python train.py --model="rotation predictor" --dataset="photos of plants, animals and fungi (iNaturalist)" --train_examples=77898 --image_size=24 --crop_scale_min=1 --horizontal_flip=false --translate=0.06 --arch="vit" --norm="layernorm" --norm_position="pre" --activation="gelu" --mlp_ratio=4 --head_dim=32 --fused_qkv=false --bias="none" --qk_norm=false --parallel_block=false --inner_norm=false --patch_size=[2, 2] --layers=8 --width=256 --positions="learned" --pooling="mean" --register_tokens=8 --init="kaiming_normal" --residual_init="zero_last" --optimizer="soap" --beta2=0.95 --lr=0.0026 --beta1=0.95 --shampoo_beta=0.95 --eps=1e-08 --precondition_frequency=32 --max_precond_dim=1536 --one_sided=false --adamw_lr_other_params=0.0013 --grad_clip=5.0 --steps=30700 --batch_size=256 --epochs=100.9 --lr_schedule="cosine" --final_lr_fraction=0.01 --warmup_steps=920 --weight_decay=0.02 --adamw_weight_decay_other_params=0.01
Rows from block 3, named by matrix and row number. Rows with one number belong to one attention dimension. Each number is 50 + 12 x the weight over its row's rms, rounded and kept within 0 to 99. All counts start at 0. After the name is the row's rms in percent of the matrix's.
# v: attention value (model.blocks.3.attn.v.weight, 256x256), inputs 0-85
# proj: attention output (model.blocks.3.attn.proj.weight, 256x256, transposed), outputs 0-85
v.170 106:48 82 46 69 64 59 46 38 31 50 50 48 40 57 71 65 29 58 47 39 36 40 28 34 53 40 57 54 45 66 35 57 40 52 54 45 46 50 38 33 52 56 63 32 56 58 41 42 62 56 65 56 60 58 52 47 40 67 69 60 40 68 51 31 44 41 69 32 40 40 52 40 43 49 28 37 55 52 64 33 72 44 45 63 58 31
proj.170 102:14 42 59 48 61 48 75 51 45 44 31 75 48 48 63 53 49 49 49 44 55 23 63 48 60 60 55 35 54 56 62 53 47 54 64 54 28 57 55 62 54 40 60 32 26 56 39 68 57 63 46 35 70 61 67 51 50 73 39 39 44 46 51 57 42 56 51 59 41 65 54 47 50 44 61 52 54 45 39 51 57 35 47 48 36 56
v.171 088:59 60 46 59 53 60 35 56 47 42 52 56 48 53 53 41 48 35 40 52 35 57 36 44 46 62 49 45 34 55 39 60 53 29 61 48 34 57 76 49 43 40 43 37 50 44 55 46 59 47 62 45 35 70 62 48 27 49 45 37 50 47 61 44 36 30 54 75 51 45 45 46 47 57 58 54 40 52 62 44 50 63 47 45 67 44
proj.171 094:47 41 57 41 37 41 51 51 55 55 35 39 49 88 53 73 62 49 46 41 53 45 46 64 48 46 69 57 53 60 82 50 67 45 28 64 56 39 49 44 46 36 35 84 47 60 28 66 47 53 46 67 81 44 40 48 55 34 40 58 79 55 36 47 45 56 36 57 62 43 52 52 77 38 48 50 65 59 57 55 45 38 66 56 69 32
v.172 092:59 33 49 39 48 51 60 38 66 18 40 70 38 43 56 43 49 42 28 48 32 39 62 67 52 42 78 48 44 67 44 38 63 62 47 29 43 64 55 60 66 43 50 43 80 40 24 49 41 41 56 62 62 51 39 57 47 50 63 35 57 59 27 41 54 50 41 55 47 37 44 58 72 31 63 64 47 47 40 59 50 51 54 28 55 47
proj.172 093:52 55 46 72 44 55 40 61 47 35 52 54 60 73 71 42 58 48 78 35 37 50 47 49 54 50 54 59 36 56 59 43 61 40 55 42 22 29 15 52 47 72 39 62 67 48 44 51 59 46 64 52 43 57 54 35 64 53 78 45 51 62 38 58 48 54 42 58 69 41 45 50 51 60 51 24 38 43 47 56 44 57 49 48 37 50
v.173 093:31 77 55 37 26 53 56 42 56 69 66 67 48 56 54 37 44 60 65 32 35 69 65 46 35 35 42 47 39 53 59 63 76 60 55 60 58 51 71 45 21 61 39 53 45 51 64 59 44 52 58 65 40 47 41 64 56 39 30 49 46 36 56 61 53 47 32 47 56 41 50 35 43 48 37 47 21 51 61 81 47 36 52 52 52 53
proj.173 096:69 34 74 65 84 31 49 32 37 32 58 73 62 69 55 42 43 44 47 85 45 44 38 42 44 40 54 51 46 57 42 62 28 71 48 53 53 42 31 52 35 49 53 33 76 51 53 32 70 54 62 45 43 58 34 40 40 23 50 53 56 66 45 41 50 59 62 50 60 42 53 65 42 70 53 68 61 27 54 42 35 50 48 50 60 46
v.174 103:57 41 42 64 49 43 32 46 48 44 54 57 38 42 41 54 58 53 59 49 56 42 47 56 51 30 49 61 59 53 57 44 52 53 57 58 60 54 53 52 43 49 58 64 43 46 47 56 59 41 28 52 48 54 57 49 52 73 29 85 34 59 49 36 55 35 51 58 50 65 30 69 53 63 23 54 43 50 52 51 38 73 57 54 68 45
proj.174 100:76 59 68 30 51 50 40 52 43 33 62 40 56 66 59 73 71 54 29 38 59 62 57 40 49 52 55 58 71 47 43 44 63 40 61 50 46 71 44 38 58 78 45 54 61 66 74 27 49 39 50 54 30 48 35 52 75 58 71 46 60 62 48 49 65 62 43 47 70 65 70 46 34 28 49 66 30 53 60 54 57 54 77 67 51 49
v.175 102:31 67 49 72 36 65 63 45 56 54 47 50 60 48 54 56 64 36 38 59 50 58 44 59 39 61 71 40 43 32 42 43 62 50 50 66 75 56 45 65 39 46 40 55 61 37 45 53 41 75 37 25 65 47 46 67 62 58 51 47 47 43 67 32 53 39 44 61 59 32 41 48 48 48 46 49 44 42 67 79 49 61 42 56 26 73
proj.175 101:78 59 46 38 76 50 25 36 53 59 53 53 40 52 56 28 69 45 36 47 46 52 28 64 53 45 33 53 60 30 61 58 57 54 28 42 53 29 47 38 48 41 68 33 67 61 53 70 56 62 61 41 27 45 37 43 55 55 46 55 55 49 53 60 75 56 50 42 65 63 56 43 68 41 44 66 49 55 46 30 44 63 68 41 34 31
v.176 098:61 65 49 32 37 50 55 46 58 51 57 61 45 56 52 37 59 53 67 39 57 50 54 60 44 59 52 40 60 37 72 79 33 29 22 52 61 63 45 50 56 36 47 34 54 57 69 51 32 37 55 41 51 28 68 34 62 69 59 52 75 74 52 29 75 48 59 41 74 53 54 41 52 27 40 58 61 36 82 38 39 75 61 45 55 50
proj.176 098:39 53 33 48 59 61 52 46 55 54 58 42 54 50 60 35 53 59 56 69 61 50 61 56 38 37 68 45 49 44 54 25 47 38 55 47 74 17 62 41 56 58 35 60 69 70 44 46 61 49 49 61 59 65 42 42 52 44 56 63 45 33 55 59 60 52 49 42 51 48 55 44 52 48 31 29 50 44 42 56 49 29 37 56 52 68
v.177 088:74 54 25 55 33 61 44 45 75 67 51 53 46 52 38 46 45 51 46 68 27 33 59 44 64 64 44 52 61 46 52 46 51 46 37 38 14 61 59 50 49 63 57 47 49 48 48 64 65 44 34 59 24 46 43 42 45 58 64 43 62 45 66 61 70 42 58 57 47 50 76 60 34 53 25 53 61 52 48 75 37 54 57 31 48 42
proj.177 091:67 44 49 57 65 33 48 59 45 51 54 47 69 77 47 64 38 52 53 40 43 59 32 55 56 58 44 46 52 46 45 56 47 16 37 53 77 47 72 61 74 35 59 59 33 42 43 85 50 48 43 65 64 50 75 48 62 33 54 63 27 61 47 52 18 48 56 52 52 42 72 59 60 50 57 41 30 59 41 61 49 41 48 56 61 51
v.178 095:42 48 58 42 55 35 60 51 37 45 57 71 64 43 69 48 47 82 44 60 62 55 47 51 50 35 54 59 33 67 49 64 26 22 38 52 50 35 46 45 26 52 57 52 36 45 50 38 34 47 24 45 51 52 49 67 62 51 57 56 38 66 45 59 31 70 57 60 20 51 45 59 32 51 44 68 39 55 51 65 50 64 55 55 52 36
proj.178 099:58 44 61 31 49 43 47 62 35 87 68 48 48 24 48 64 58 67 37 51 41 61 55 48 64 39 56 43 66 53 52 62 35 63 42 35 39 33 48 21 36 61 62 60 44 68 67 45 35 66 52 43 47 58 38 38 38 28 66 59 51 55 46 42 35 60 47 43 24 57 54 37 29 50 56 60 58 33 40 45 46 61 55 48 60 64
v.179 108:79 37 46 51 65 64 27 52 32 38 55 49 69 46 53 56 69 61 45 38 76 35 57 29 52 57 46 31 53 40 50 35 54 54 59 49 45 68 40 66 41 34 42 25 58 30 42 49 64 52 38 67 63 48 57 46 63 53 46 36 58 53 47 53 33 56 42 53 51 49 40 61 46 58 51 44 57 52 44 45 44 53 68 29 53 35
proj.179 107:58 45 49 51 28 56 62 75 47 59 32 56 40 82 50 46 64 42 42 57 40 56 21 56 53 48 72 47 62 51 33 43 45 68 57 55 25 33 72 37 47 45 45 68 45 40 60 39 53 29 54 66 51 35 43 30 48 56 37 54 59 49 61 26 48 37 47 45 45 42 52 77 43 48 42 61 54 55 54 32 55 36 42 69 52 41
v.180 101:47 50 16 52 57 54 45 37 43 73 43 41 60 40 52 33 60 55 51 66 33 64 63 55 65 67 63 42 41 56 53 59 39 31 37 52 48 55 38 40 41 34 51 58 51 46 44 42 50 55 39 47 43 62 38 71 36 44 62 59 33 40 40 49 61 65 61 63 61 51 39 54 66 71 55 57 51 44 33 53 47 46 65 47 48 49
proj.180 104:30 59 61 44 45 33 51 50 61 51 53 56 58 37 38 65 58 60 43 56 24 41 59 50 48 45 51 29 78 41 49 45 54 67 57 30 36 59 49 74 69 66 42 43 64 64 37 53 51 50 33 54 32 51 35 46 58 46 53 45 52 65 50 43 49 56 66 53 38 32 58 32 59 57 39 59 57 39 53 64 40 53 67 46 46 50
v.181 092:49 64 24 52 63 61 31 77 54 40 39 44 45 54 45 61 60 20 42 56 56 43 33 44 53 54 38 68 61 35 39 63 33 34 45 42 47 34 52 41 27 67 38 50 54 49 48 41 58 56 22 56 58 75 37 31 37 64 43 52 51 66 77 53 52 71 41 31 45 45 55 66 36 53 28 38 66 31 61 46 45 49 41 39 47 36
proj.181 092:41 36 29 56 40 62 68 40 52 71 63 29 59 39 50 47 58 56 55 63 40 29 70 45 43 71 36 49 43 51 56 45 48 43 36 69 53 40 54 62 54 38 75 49 42 89 54 52 16 59 35 54 53 28 60 70 60 60 73 36 53 48 44 51 35 32 64 44 46 61 51 39 61 43 67 49 43 63 49 49 47 40 50 52 58 64
v.182 101:52 45 47 66 55 60 47 46 66 53 70 40 35 49 66 53 33 37 37 36 41 43 61 47 55 63 56 40 57 26 21 57 56 44 54 69 54 46 55 63 57 53 53 63 38 23 50 43 51 38 50 32 48 60 52 40 49 36 46 56 29 57 62 47 34 41 51 69 51 23 52 29 53 53 53 57 38 67 59 48 42 57 49 39 30 63
proj.182 103:52 53 56 51 46 60 67 55 42 48 50 55 57 43 42 51 42 50 38 51 31 45 51 37 45 46 57 59 65 65 52 29 37 46 56 50 54 36 53 60 46 50 41 54 52 48 47 65 26 32 38 46 22 32 37 60 48 15 61 45 70 38 56 38 31 52 44 40 40 45 58 47 61 44 49 48 23 47 40 54 51 66 62 48 49 69
v.183 101:52 50 36 51 47 73 44 29 49 83 46 36 67 38 64 78 53 26 60 41 44 54 44 40 44 50 37 42 43 43 59 50 66 60 39 55 67 51 64 20 32 35 76 67 57 54 39 71 54 38 35 43 59 48 38 50 46 57 44 55 33 42 42 41 55 72 20 62 70 61 39 47 30 46 31 33 54 57 64 48 67 65 61 63 40 48
proj.183 096:41 53 37 45 69 26 50 45 39 44 61 44 41 69 56 39 46 49 42 55 46 57 41 58 49 42 45 57 41 43 50 74 47 51 47 38 58 27 54 55 45 41 62 34 60 44 58 57 44 34 61 66 53 25 43 58 36 50 71 50 57 60 64 46 47 57 44 44 50 30 43 64 38 60 35 61 49 42 38 59 49 59 48 70 58 65
v.184 094:45 42 41 40 43 33 45 63 45 43 57 53 35 58 58 44 41 39 71 51 52 69 63 44 49 31 47 65 46 36 58 61 53 83 38 44 50 36 65 53 61 39 42 45 60 32 54 64 30 43 66 59 67 46 63 34 28 50 56 62 63 77 29 50 43 67 55 47 48 48 52 52 66 45 42 42 47 46 42 27 43 50 38 35 66 50
proj.184 093:66 54 42 65 74 50 30 72 17 50 47 73 51 23 67 54 55 78 47 32 35 44 62 57 38 53 37 55 59 60 27 66 47 31 61 43 45 52 41 52 79 36 45 42 52 59 50 58 66 42 49 41 51 45 56 62 45 69 35 59 41 31 54 49 64 47 59 66 43 35 43 59 46 66 58 51 48 63 63 58 29 68 25 41 49 51
v.185 105:49 45 57 50 52 39 64 53 69 33 43 20 48 50 60 42 57 47 48 56 54 41 52 47 63 47 56 43 43 45 37 40 37 54 56 46 63 55 39 59 38 57 30 61 47 46 54 61 68 25 54 45 56 21 74 50 80 51 38 53 72 26 59 44 47 43 45 53 45 71 23 51 57 58 30 56 33 39 45 32 65 60 50 51 28 33
proj.185 105:60 47 40 45 29 55 45 61 66 45 47 22 53 48 64 47 55 53 36 51 59 45 65 68 50 43 53 72 40 72 84 46 43 64 42 75 71 48 46 57 35 67 44 54 43 49 60 35 65 38 27 45 67 38 34 46 54 67 52 48 33 58 58 48 40 50 50 63 32 37 53 54 57 60 42 52 68 49 47 49 66 70 61 56 63 46
v.186 091:46 44 46 69 32 61 47 44 38 45 41 49 58 65 74 50 51 40 43 76 54 35 39 17 31 47 43 48 61 53 48 69 41 74 63 43 50 66 71 54 35 51 35 42 60 51 36 88 46 49 49 38 57 43 58 41 41 52 40 63 46 63 30 42 71 32 32 39 37 43 44 38 33 41 38 65 70 62 53 44 51 69 37 59 22 45
proj.186 097:51 75 44 51 49 49 72 52 55 57 41 62 44 27 40 64 57 53 39 51 65 53 69 46 44 38 54 73 53 47 54 56 58 68 58 77 56 28 57 55 56 40 63 47 32 63 48 46 31 43 79 44 36 39 50 62 79 35 53 46 38 46 70 37 33 50 62 59 72 34 23 37 32 27 46 31 35 49 49 43 53 43 64 50 62 45
v.187 103:54 44 60 28 80 36 57 70 62 58 53 33 83 57 42 38 63 55 42 51 61 52 33 42 48 46 53 47 46 47 51 70 50 63 47 49 39 32 50 51 51 41 41 38 38 55 59 56 45 46 57 60 34 38 47 64 49 40 55 63 54 40 40 71 48 51 64 82 39 57 55 56 46 50 54 44 47 24 48 51 68 57 40 66 50 43
proj.187 103:59 58 46 41 35 53 63 33 43 67 48 51 57 39 49 59 61 37 48 36 70 65 50 73 49 41 39 27 64 50 30 39 56 49 44 63 62 51 67 59 44 26 55 48 71 40 47 51 55 73 43 59 56 62 33 43 31 34 70 42 70 46 73 55 61 49 69 61 45 56 44 36 65 46 51 56 32 35 39 55 43 68 72 40 73 77
v.188 110:75 50 52 65 51 57 42 56 29 64 65 47 42 58 52 45 55 47 43 44 42 40 63 68 68 50 41 57 48 41 42 20 55 62 62 42 34 50 52 62 55 55 41 62 40 39 32 58 44 29 57 41 43 59 44 48 68 54 53 40 41 41 56 46 52 36 42 55 47 44 45 50 55 40 51 41 60 75 63 40 26 48 49 45 52 51
proj.188 105:47 48 34 74 41 44 48 35 47 36 19 43 60 53 55 33 63 62 42 43 64 47 56 52 33 38 58 51 29 60 66 38 49 47 31 53 56 44 47 51 43 50 47 48 45 36 39 30 46 42 55 45 30 47 30 58 60 29 46 58 42 31 47 61 57 63 57 59 38 59 63 27 76 56 63 57 51 57 54 42 46 61 65 61 43 29
v.189 104:47 57 75 41 46 60 37 57 53 42 38 44 55 58 60 51 22 50 58 74 71 55 62 49 49 53 69 65 40 42 59 39 64 28 42 40 53 54 59 56 77 46 31 59 53 44 31 53 36 65 53 80 58 53 46 43 45 40 46 49 50 48 55 27 49 47 65 30 50 66 44 57 40 46 55 45 68 37 65 46 58 58 70 46 57 57
proj.189 098:37 52 49 45 53 58 57 37 68 44 43 41 31 38 62 54 68 46 32 33 32 43 60 47 41 53 59 39 47 52 59 42 57 50 51 59 62 47 45 56 40 44 54 48 50 58 65 48 63 27 69 54 50 49 46 23 60 56 48 59 25 66 31 35 45 26 21 55 47 51 55 35 35 45 32 54 47 49 47 46 66 37 52 59 41 51
v.190 099:45 52 47 48 44 65 42 69 69 40 37 70 42 64 42 45 63 29 55 65 46 41 40 40 41 53 52 50 41 30 40 72 59 49 32 51 49 58 61 53 42 33 46 46 36 62 64 48 38 50 38 37 57 61 55 31 65 42 41 53 49 75 68 47 32 78 44 56 50 38 56 40 38 45 56 52 47 34 48 54 42 48 30 51 48 56
proj.190 094:56 54 40 41 56 59 49 48 44 48 50 42 35 49 50 33 59 55 65 44 38 53 65 37 53 50 38 40 30 56 41 46 52 82 49 60 40 46 25 54 54 44 53 53 48 50 48 42 34 73 38 50 68 62 41 59 47 59 42 32 56 46 62 66 72 51 44 29 40 47 45 39 51 32 39 71 51 63 35 54 28 56 51 68 52 42
v.191 097:36 73 81 52 33 67 29 44 75 45 51 46 61 27 43 67 59 41 50 40 59 30 56 57 44 57 45 48 64 40 70 50 69 43 66 66 40 39 69 40 48 29 61 47 33 62 39 61 60 35 45 23 54 54 53 34 45 60 57 48 34 53 62 58 59 38 49 59 61 41 60 58 53 36 49 46 44 49 57 31 63 51 43 42 45 51
proj.191 103:53 62 37 28 64 49 58 51 64 39 61 43 41 65 67 70 61 51 49 33 63 51 44 47 38 60 47 52 56 55 65 50 29 48 60 66 32 60 60 61 62 45 66 40 54 47 40 58 57 60 37 52 52 52 41 53 53 64 58 52 40 33 21 63 33 62 58 36 60 40 37 54 67 65 37 53 35 65 56 69 42 54 64 60 46 58
v.192 107:47 49 35 60 56 49 50 54 45 50 49 37 46 34 55 48 38 30 37 31 63 55 55 28 68 54 53 40 30 70 46 60 61 59 37 39 66 52 46 35 53 55 65 50 65 48 47 30 40 00 53 66 50 37 56 63 60 51 31 54 52 41 47 58 56 57 55 40 59 50 47 38 45 72 54 67 60 51 53 47 41 58 53 51 48 32
proj.192 104:53 55 55 56 47 58 42 38 47 60 55 41 43 51 30 45 46 53 57 57 47 49 46 38 46 51 28 62 40 48 62 47 71 36 56 59 56 62 39 51 36 58 43 42 42 61 43 78 48 56 46 42 60 66 40 54 48 62 57 42 52 55 55 65 23 29 53 47 57 49 32 61 59 57 61 42 68 64 42 38 63 64 65 51 49 59
v.193 103:46 60 57 46 55 62 54 19 66 59 37 27 56 59 45 47 53 46 60 44 56 42 72 55 43 40 48 68 38 53 54 48 50 58 45 31 40 82 51 43 25 51 37 62 31 47 65 48 50 34 30 73 38 69 44 44 45 69 44 64 67 30 43 53 49 57 47 73 41 36 70 54 54 47 46 71 80 47 48 45 42 46 25 56 60 43
proj.193 106:44 49 59 39 57 56 40 36 60 33 57 63 43 65 51 50 74 51 47 63 35 42 35 35 33 60 58 58 53 79 28 64 48 49 79 54 55 39 50 60 64 45 51 58 64 41 75 42 51 48 53 62 38 68 63 43 60 38 36 32 36 65 43 50 51 52 49 52 39 35 53 35 48 28 35 43 40 50 45 49 52 72 46 64 51 58
v.194 095:34 62 53 56 37 45 62 44 79 44 40 56 51 41 62 43 46 41 43 58 47 63 57 39 42 44 60 73 66 37 40 45 49 26 40 57 45 61 43 75 49 37 51 55 78 55 47 29 59 45 33 32 48 40 33 41 44 60 43 56 35 51 50 64 54 39 43 63 49 66 61 53 53 42 74 43 45 43 65 58 48 32 34 54 32 57
proj.194 095:47 30 45 47 36 52 19 66 38 53 39 42 62 47 55 56 57 51 54 53 58 51 33 74 60 63 65 48 66 59 68 70 48 62 65 19 47 51 56 28 24 69 55 55 40 45 53 44 52 32 78 43 35 41 50 56 66 75 53 59 51 51 57 44 52 26 58 47 47 40 50 46 67 44 51 49 41 54 43 36 49 67 44 60 72 33
v.195 104:47 66 57 42 53 48 52 49 28 41 59 64 44 56 35 55 60 45 65 56 41 65 67 48 70 36 52 60 53 38 71 72 61 39 70 60 39 61 65 77 52 77 45 34 43 70 29 45 23 55 52 54 67 52 59 71 39 48 55 56 64 73 45 70 49 41 38 50 47 56 38 42 39 49 55 51 41 45 42 52 39 61 68 31 35 71
proj.195 098:53 51 54 53 72 30 47 41 48 50 46 65 55 53 59 29 46 46 58 60 63 69 65 55 53 69 53 49 38 31 36 43 42 55 62 60 40 73 37 62 46 27 60 38 66 57 54 43 48 46 53 62 49 50 57 47 65 31 40 46 71 43 60 53 64 51 38 52 44 63 52 54 59 69 51 60 65 52 54 47 75 69 46 54 58 54
v.196 095:47 42 20 51 57 42 67 64 38 69 43 41 42 55 48 64 58 52 44 42 57 60 52 20 65 53 37 51 43 52 57 63 43 66 12 62 14 55 32 57 52 60 49 52 39 65 43 42 59 59 51 47 53 49 51 35 73 37 52 51 54 80 44 52 48 42 55 35 68 48 33 56 35 52 46 46 72 63 62 38 69 25 69 53 42 40
proj.196 099:51 48 45 48 44 57 42 45 46 77 53 48 31 63 53 28 32 52 66 35 32 63 46 54 54 47 49 52 46 52 47 34 50 56 55 63 61 44 54 63 47 60 77 44 60 52 41 53 51 39 34 51 60 54 63 30 35 69 65 32 53 31 26 38 51 44 60 12 64 52 59 47 55 65 49 51 42 35 75 48 52 63 29 47 47 74
v.197 103:58 44 45 57 18 35 69 37 64 65 44 60 40 55 50 39 33 27 78 76 54 30 68 43 44 27 42 47 58 56 31 51 65 57 54 29 59 29 34 48 63 73 37 53 52 67 45 48 57 71 37 56 49 78 29 63 51 56 47 44 40 36 61 49 45 50 63 48 40 42 52 61 54 60 34 41 53 41 44 43 57 60 63 41 74 52
proj.197 100:58 46 41 29 32 48 51 56 38 47 45 48 47 54 56 64 38 68 28 54 61 53 38 49 47 50 54 64 60 44 55 30 30 76 51 48 45 80 52 59 51 21 68 55 67 59 61 54 75 68 32 46 22 54 39 59 45 42 50 54 48 69 41 47 42 58 48 34 53 65 44 66 56 67 29 41 64 42 52 61 50 57 32 60 38 66
v.198 094:56 61 52 44 35 51 54 51 52 62 45 41 38 57 69 57 69 57 48 37 50 28 58 43 33 54 68 41 45 70 45 34 55 73 29 47 71 46 43 64 70 43 65 57 27 37 65 53 51 50 53 42 34 41 50 60 63 68 38 45 55 32 80 58 44 40 52 53 54 52 38 42 40 41 44 30 48 75 52 27 60 50 61 57 54 63
proj.198 097:26 58 56 66 55 50 49 48 69 33 31 44 57 43 58 58 44 51 58 73 62 42 37 36 52 24 70 66 35 58 68 63 37 54 43 42 48 41 24 50 46 56 58 39 57 53 17 43 52 59 58 73 45 53 49 34 43 50 72 59 58 63 31 65 51 48 68 61 37 44 40 56 43 56 24 45 51 39 43 60 55 34 55 52 51 32
v.199 089:55 64 65 53 38 67 43 79 43 30 51 51 43 51 55 55 51 45 60 30 66 69 63 52 50 52 16 43 47 44 34 47 54 36 22 40 34 60 47 50 47 56 40 52 58 37 49 52 56 52 49 53 59 50 70 51 70 66 47 45 61 62 71 45 68 66 54 51 31 64 45 42 52 44 64 41 44 54 43 61 75 68 32 60 81 44
proj.199 090:46 50 22 78 67 58 55 57 62 52 60 53 57 57 45 30 54 62 37 59 58 70 59 46 59 50 43 57 30 66 56 44 32 72 55 59 54 45 45 49 48 45 68 58 31 53 66 48 37 49 25 58 58 46 49 40 66 44 41 52 37 53 61 40 34 57 62 51 71 58 38 47 38 48 57 48 53 40 46 57 35 30 30 57 36 45
v.200 098:49 54 43 48 69 30 62 58 72 61 39 44 62 55 25 48 42 50 45 49 60 50 66 57 66 51 40 41 41 23 45 52 37 50 42 40 32 55 69 41 61 60 31 50 65 48 47 47 44 37 57 53 46 66 47 49 57 42 72 32 36 35 53 49 34 79 64 60 47 27 50 46 61 52 66 77 84 63 47 50 46 39 53 65 49 36
proj.200 097:52 59 60 46 45 53 57 55 39 62 62 43 51 47 79 44 45 62 45 29 38 47 36 63 38 32 44 54 24 58 61 40 70 48 37 76 56 31 32 35 53 39 18 49 37 37 64 49 47 49 60 58 62 40 49 26 16 66 46 50 40 59 59 31 48 46 34 64 52 64 42 52 33 45 64 47 27 48 50 47 52 49 45 49 36 44
v.201 099:48 65 53 69 60 72 68 47 46 45 59 37 53 48 53 52 42 44 45 52 54 44 47 56 51 48 39 39 54 70 59 56 66 56 31 34 52 49 49 56 64 48 54 69 64 47 53 46 48 46 56 55 49 44 35 56 43 51 57 38 48 37 57 19 54 43 35 47 49 45 45 60 58 36 53 68 57 41 38 51 25 38 54 43 44 67
proj.201 106:36 38 40 32 45 38 52 49 55 64 37 67 49 29 61 50 46 61 26 72 50 31 23 43 67 48 47 38 35 53 30 39 48 39 58 33 32 48 57 37 62 55 67 54 50 47 46 75 42 49 39 48 68 47 63 52 50 43 39 47 43 40 67 41 29 56 48 59 54 40 40 29 49 60 52 51 40 56 53 51 64 42 54 46 49 38
v.202 095:57 58 33 43 48 43 52 54 54 46 50 63 58 28 70 56 48 65 52 91 57 48 61 40 28 47 49 62 51 39 69 61 39 50 54 53 59 45 55 77 55 50 32 53 36 59 51 45 60 68 47 80 59 71 48 48 37 47 17 53 32 48 46 40 57 41 59 50 60 54 40 17 57 45 58 55 44 31 61 44 42 47 53 41 49 52
proj.202 097:44 36 48 36 55 68 44 51 51 58 58 37 85 24 44 60 33 40 56 55 47 57 38 53 47 68 54 50 51 50 32 31 50 47 53 49 58 45 43 74 44 34 53 45 70 48 42 57 33 41 63 57 37 81 43 66 58 56 50 66 63 46 52 38 65 42 49 52 43 54 48 46 50 55 72 59 42 55 41 50 48 53 29 62 64 57
v.203 103:52 47 60 55 70 46 50 57 42 51 49 53 58 68 43 38 62 59 47 61 42 48 31 51 48 29 48 46 25 36 59 42 52 41 41 59 45 36 64 60 64 38 46 70 56 35 40 63 58 69 47 64 56 49 60 38 50 67 34 57 64 64 39 32 46 34 23 48 61 58 50 53 48 41 48 48 34 80 12 40 39 55 36 58 55 50
proj.203 103:34 56 28 73 47 58 46 47 53 52 91 36 57 48 36 74 71 63 61 54 44 57 63 37 57 61 57 48 46 65 52 39 60 70 59 55 41 69 58 58 63 51 59 55 48 48 46 54 59 50 41 59 55 59 59 48 53 53 49 47 38 61 54 65 63 66 62 56 53 37 57 51 60 55 49 48 33 48 60 66 50 42 81 56 52 28
v.204 102:74 40 49 44 33 50 66 30 57 46 26 46 39 43 54 36 55 30 37 32 64 61 32 57 39 63 46 63 55 65 54 60 51 45 28 67 42 44 52 51 46 21 35 61 36 59 50 63 42 49 48 55 37 39 35 59 42 35 41 47 70 47 73 44 39 56 43 35 29 60 44 73 32 45 39 59 51 44 32 56 62 39 34 33 48 41
proj.204 099:45 63 42 60 22 60 54 50 48 57 73 61 46 55 47 50 45 48 33 71 39 55 59 42 29 30 44 32 71 71 44 50 37 49 49 25 47 48 78 36 43 66 65 37 61 44 70 57 64 46 28 59 52 65 57 42 72 52 52 48 45 41 40 37 58 52 54 49 73 50 60 43 76 50 48 57 67 46 49 21 85 48 45 41 67 39
v.205 096:53 45 66 49 59 70 50 57 64 42 59 61 56 57 56 74 44 38 68 36 55 54 40 57 45 49 61 32 38 49 37 72 47 78 25 48 52 40 60 46 46 53 47 46 51 66 41 39 48 43 52 49 41 65 59 31 44 45 25 40 45 37 56 66 47 24 39 41 41 51 75 27 51 57 23 43 41 68 47 74 28 46 47 51 46 44
proj.205 100:35 49 48 42 43 33 57 27 46 41 32 53 53 58 36 45 67 64 50 63 63 46 58 74 65 51 44 63 54 42 45 49 56 42 49 64 69 71 57 49 50 59 57 55 60 44 49 63 50 46 48 51 46 39 33 51 42 67 76 41 38 49 46 29 56 49 48 68 66 43 50 47 39 41 67 54 40 43 75 42 49 32 41 63 55 43
v.206 097:64 63 31 35 59 49 45 26 46 43 48 57 41 13 57 68 59 37 53 41 53 43 51 75 61 59 27 52 66 43 59 58 24 57 47 63 56 40 52 38 46 20 47 54 27 53 63 58 64 38 42 38 26 49 32 51 55 39 51 38 48 52 69 51 50 42 60 47 25 42 48 72 36 48 28 75 59 42 45 56 37 43 50 43 41 68
proj.206 095:54 39 59 30 61 64 41 65 44 19 45 45 67 58 46 47 47 63 62 37 55 26 57 57 55 48 46 47 49 43 38 40 32 26 42 49 46 61 52 43 40 71 16 48 44 33 46 61 21 45 39 63 56 35 56 69 57 63 36 49 50 40 46 37 56 32 64 78 61 58 51 50 42 57 75 59 39 41 59 68 61 59 31 45 62 44
v.207 093:66 51 44 63 40 51 25 46 52 48 46 28 52 31 61 48 60 45 55 61 60 62 57 73 40 37 60 46 59 41 64 46 42 50 42 46 17 56 58 57 41 37 46 63 60 72 61 21 50 58 55 47 50 61 52 63 28 49 58 39 72 60 40 56 44 36 26 46 55 65 49 36 35 39 35 53 64 48 55 47 44 42 38 43 31 49
proj.207 096:31 43 49 32 72 64 53 29 36 44 42 33 53 39 60 51 55 46 50 33 43 43 70 42 34 56 65 55 56 52 40 55 64 31 50 56 66 38 71 49 19 64 47 36 56 55 45 58 66 22 38 49 43 55 47 35 65 53 41 41 55 35 56 53 24 68 56 40 46 45 44 44 53 24 38 65 55 36 71 46 48 68 44 52 68 40
v.208 091:54 66 38 38 52 47 54 47 47 55 47 61 59 50 58 52 61 41 29 48 54 76 44 65 55 51 43 43 33 44 54 60 59 54 43 61 50 75 40 42 55 37 54 55 48 19 29 34 33 57 54 59 52 50 62 48 49 62 49 56 42 54 49 51 58 60 45 49 53 28 50 25 67 54 44 70 51 63 61 24 54 46 63 52 32 52
proj.208 089:58 55 60 63 40 68 30 36 58 53 44 47 37 50 66 62 55 46 59 46 47 56 55 50 58 47 78 52 65 52 64 58 59 59 49 46 60 51 39 45 65 77 42 53 43 35 60 61 74 50 61 52 77 59 59 55 50 45 68 59 67 45 40 57 37 57 51 55 45 42 28 68 53 59 56 32 57 71 38 56 42 54 68 60 70 53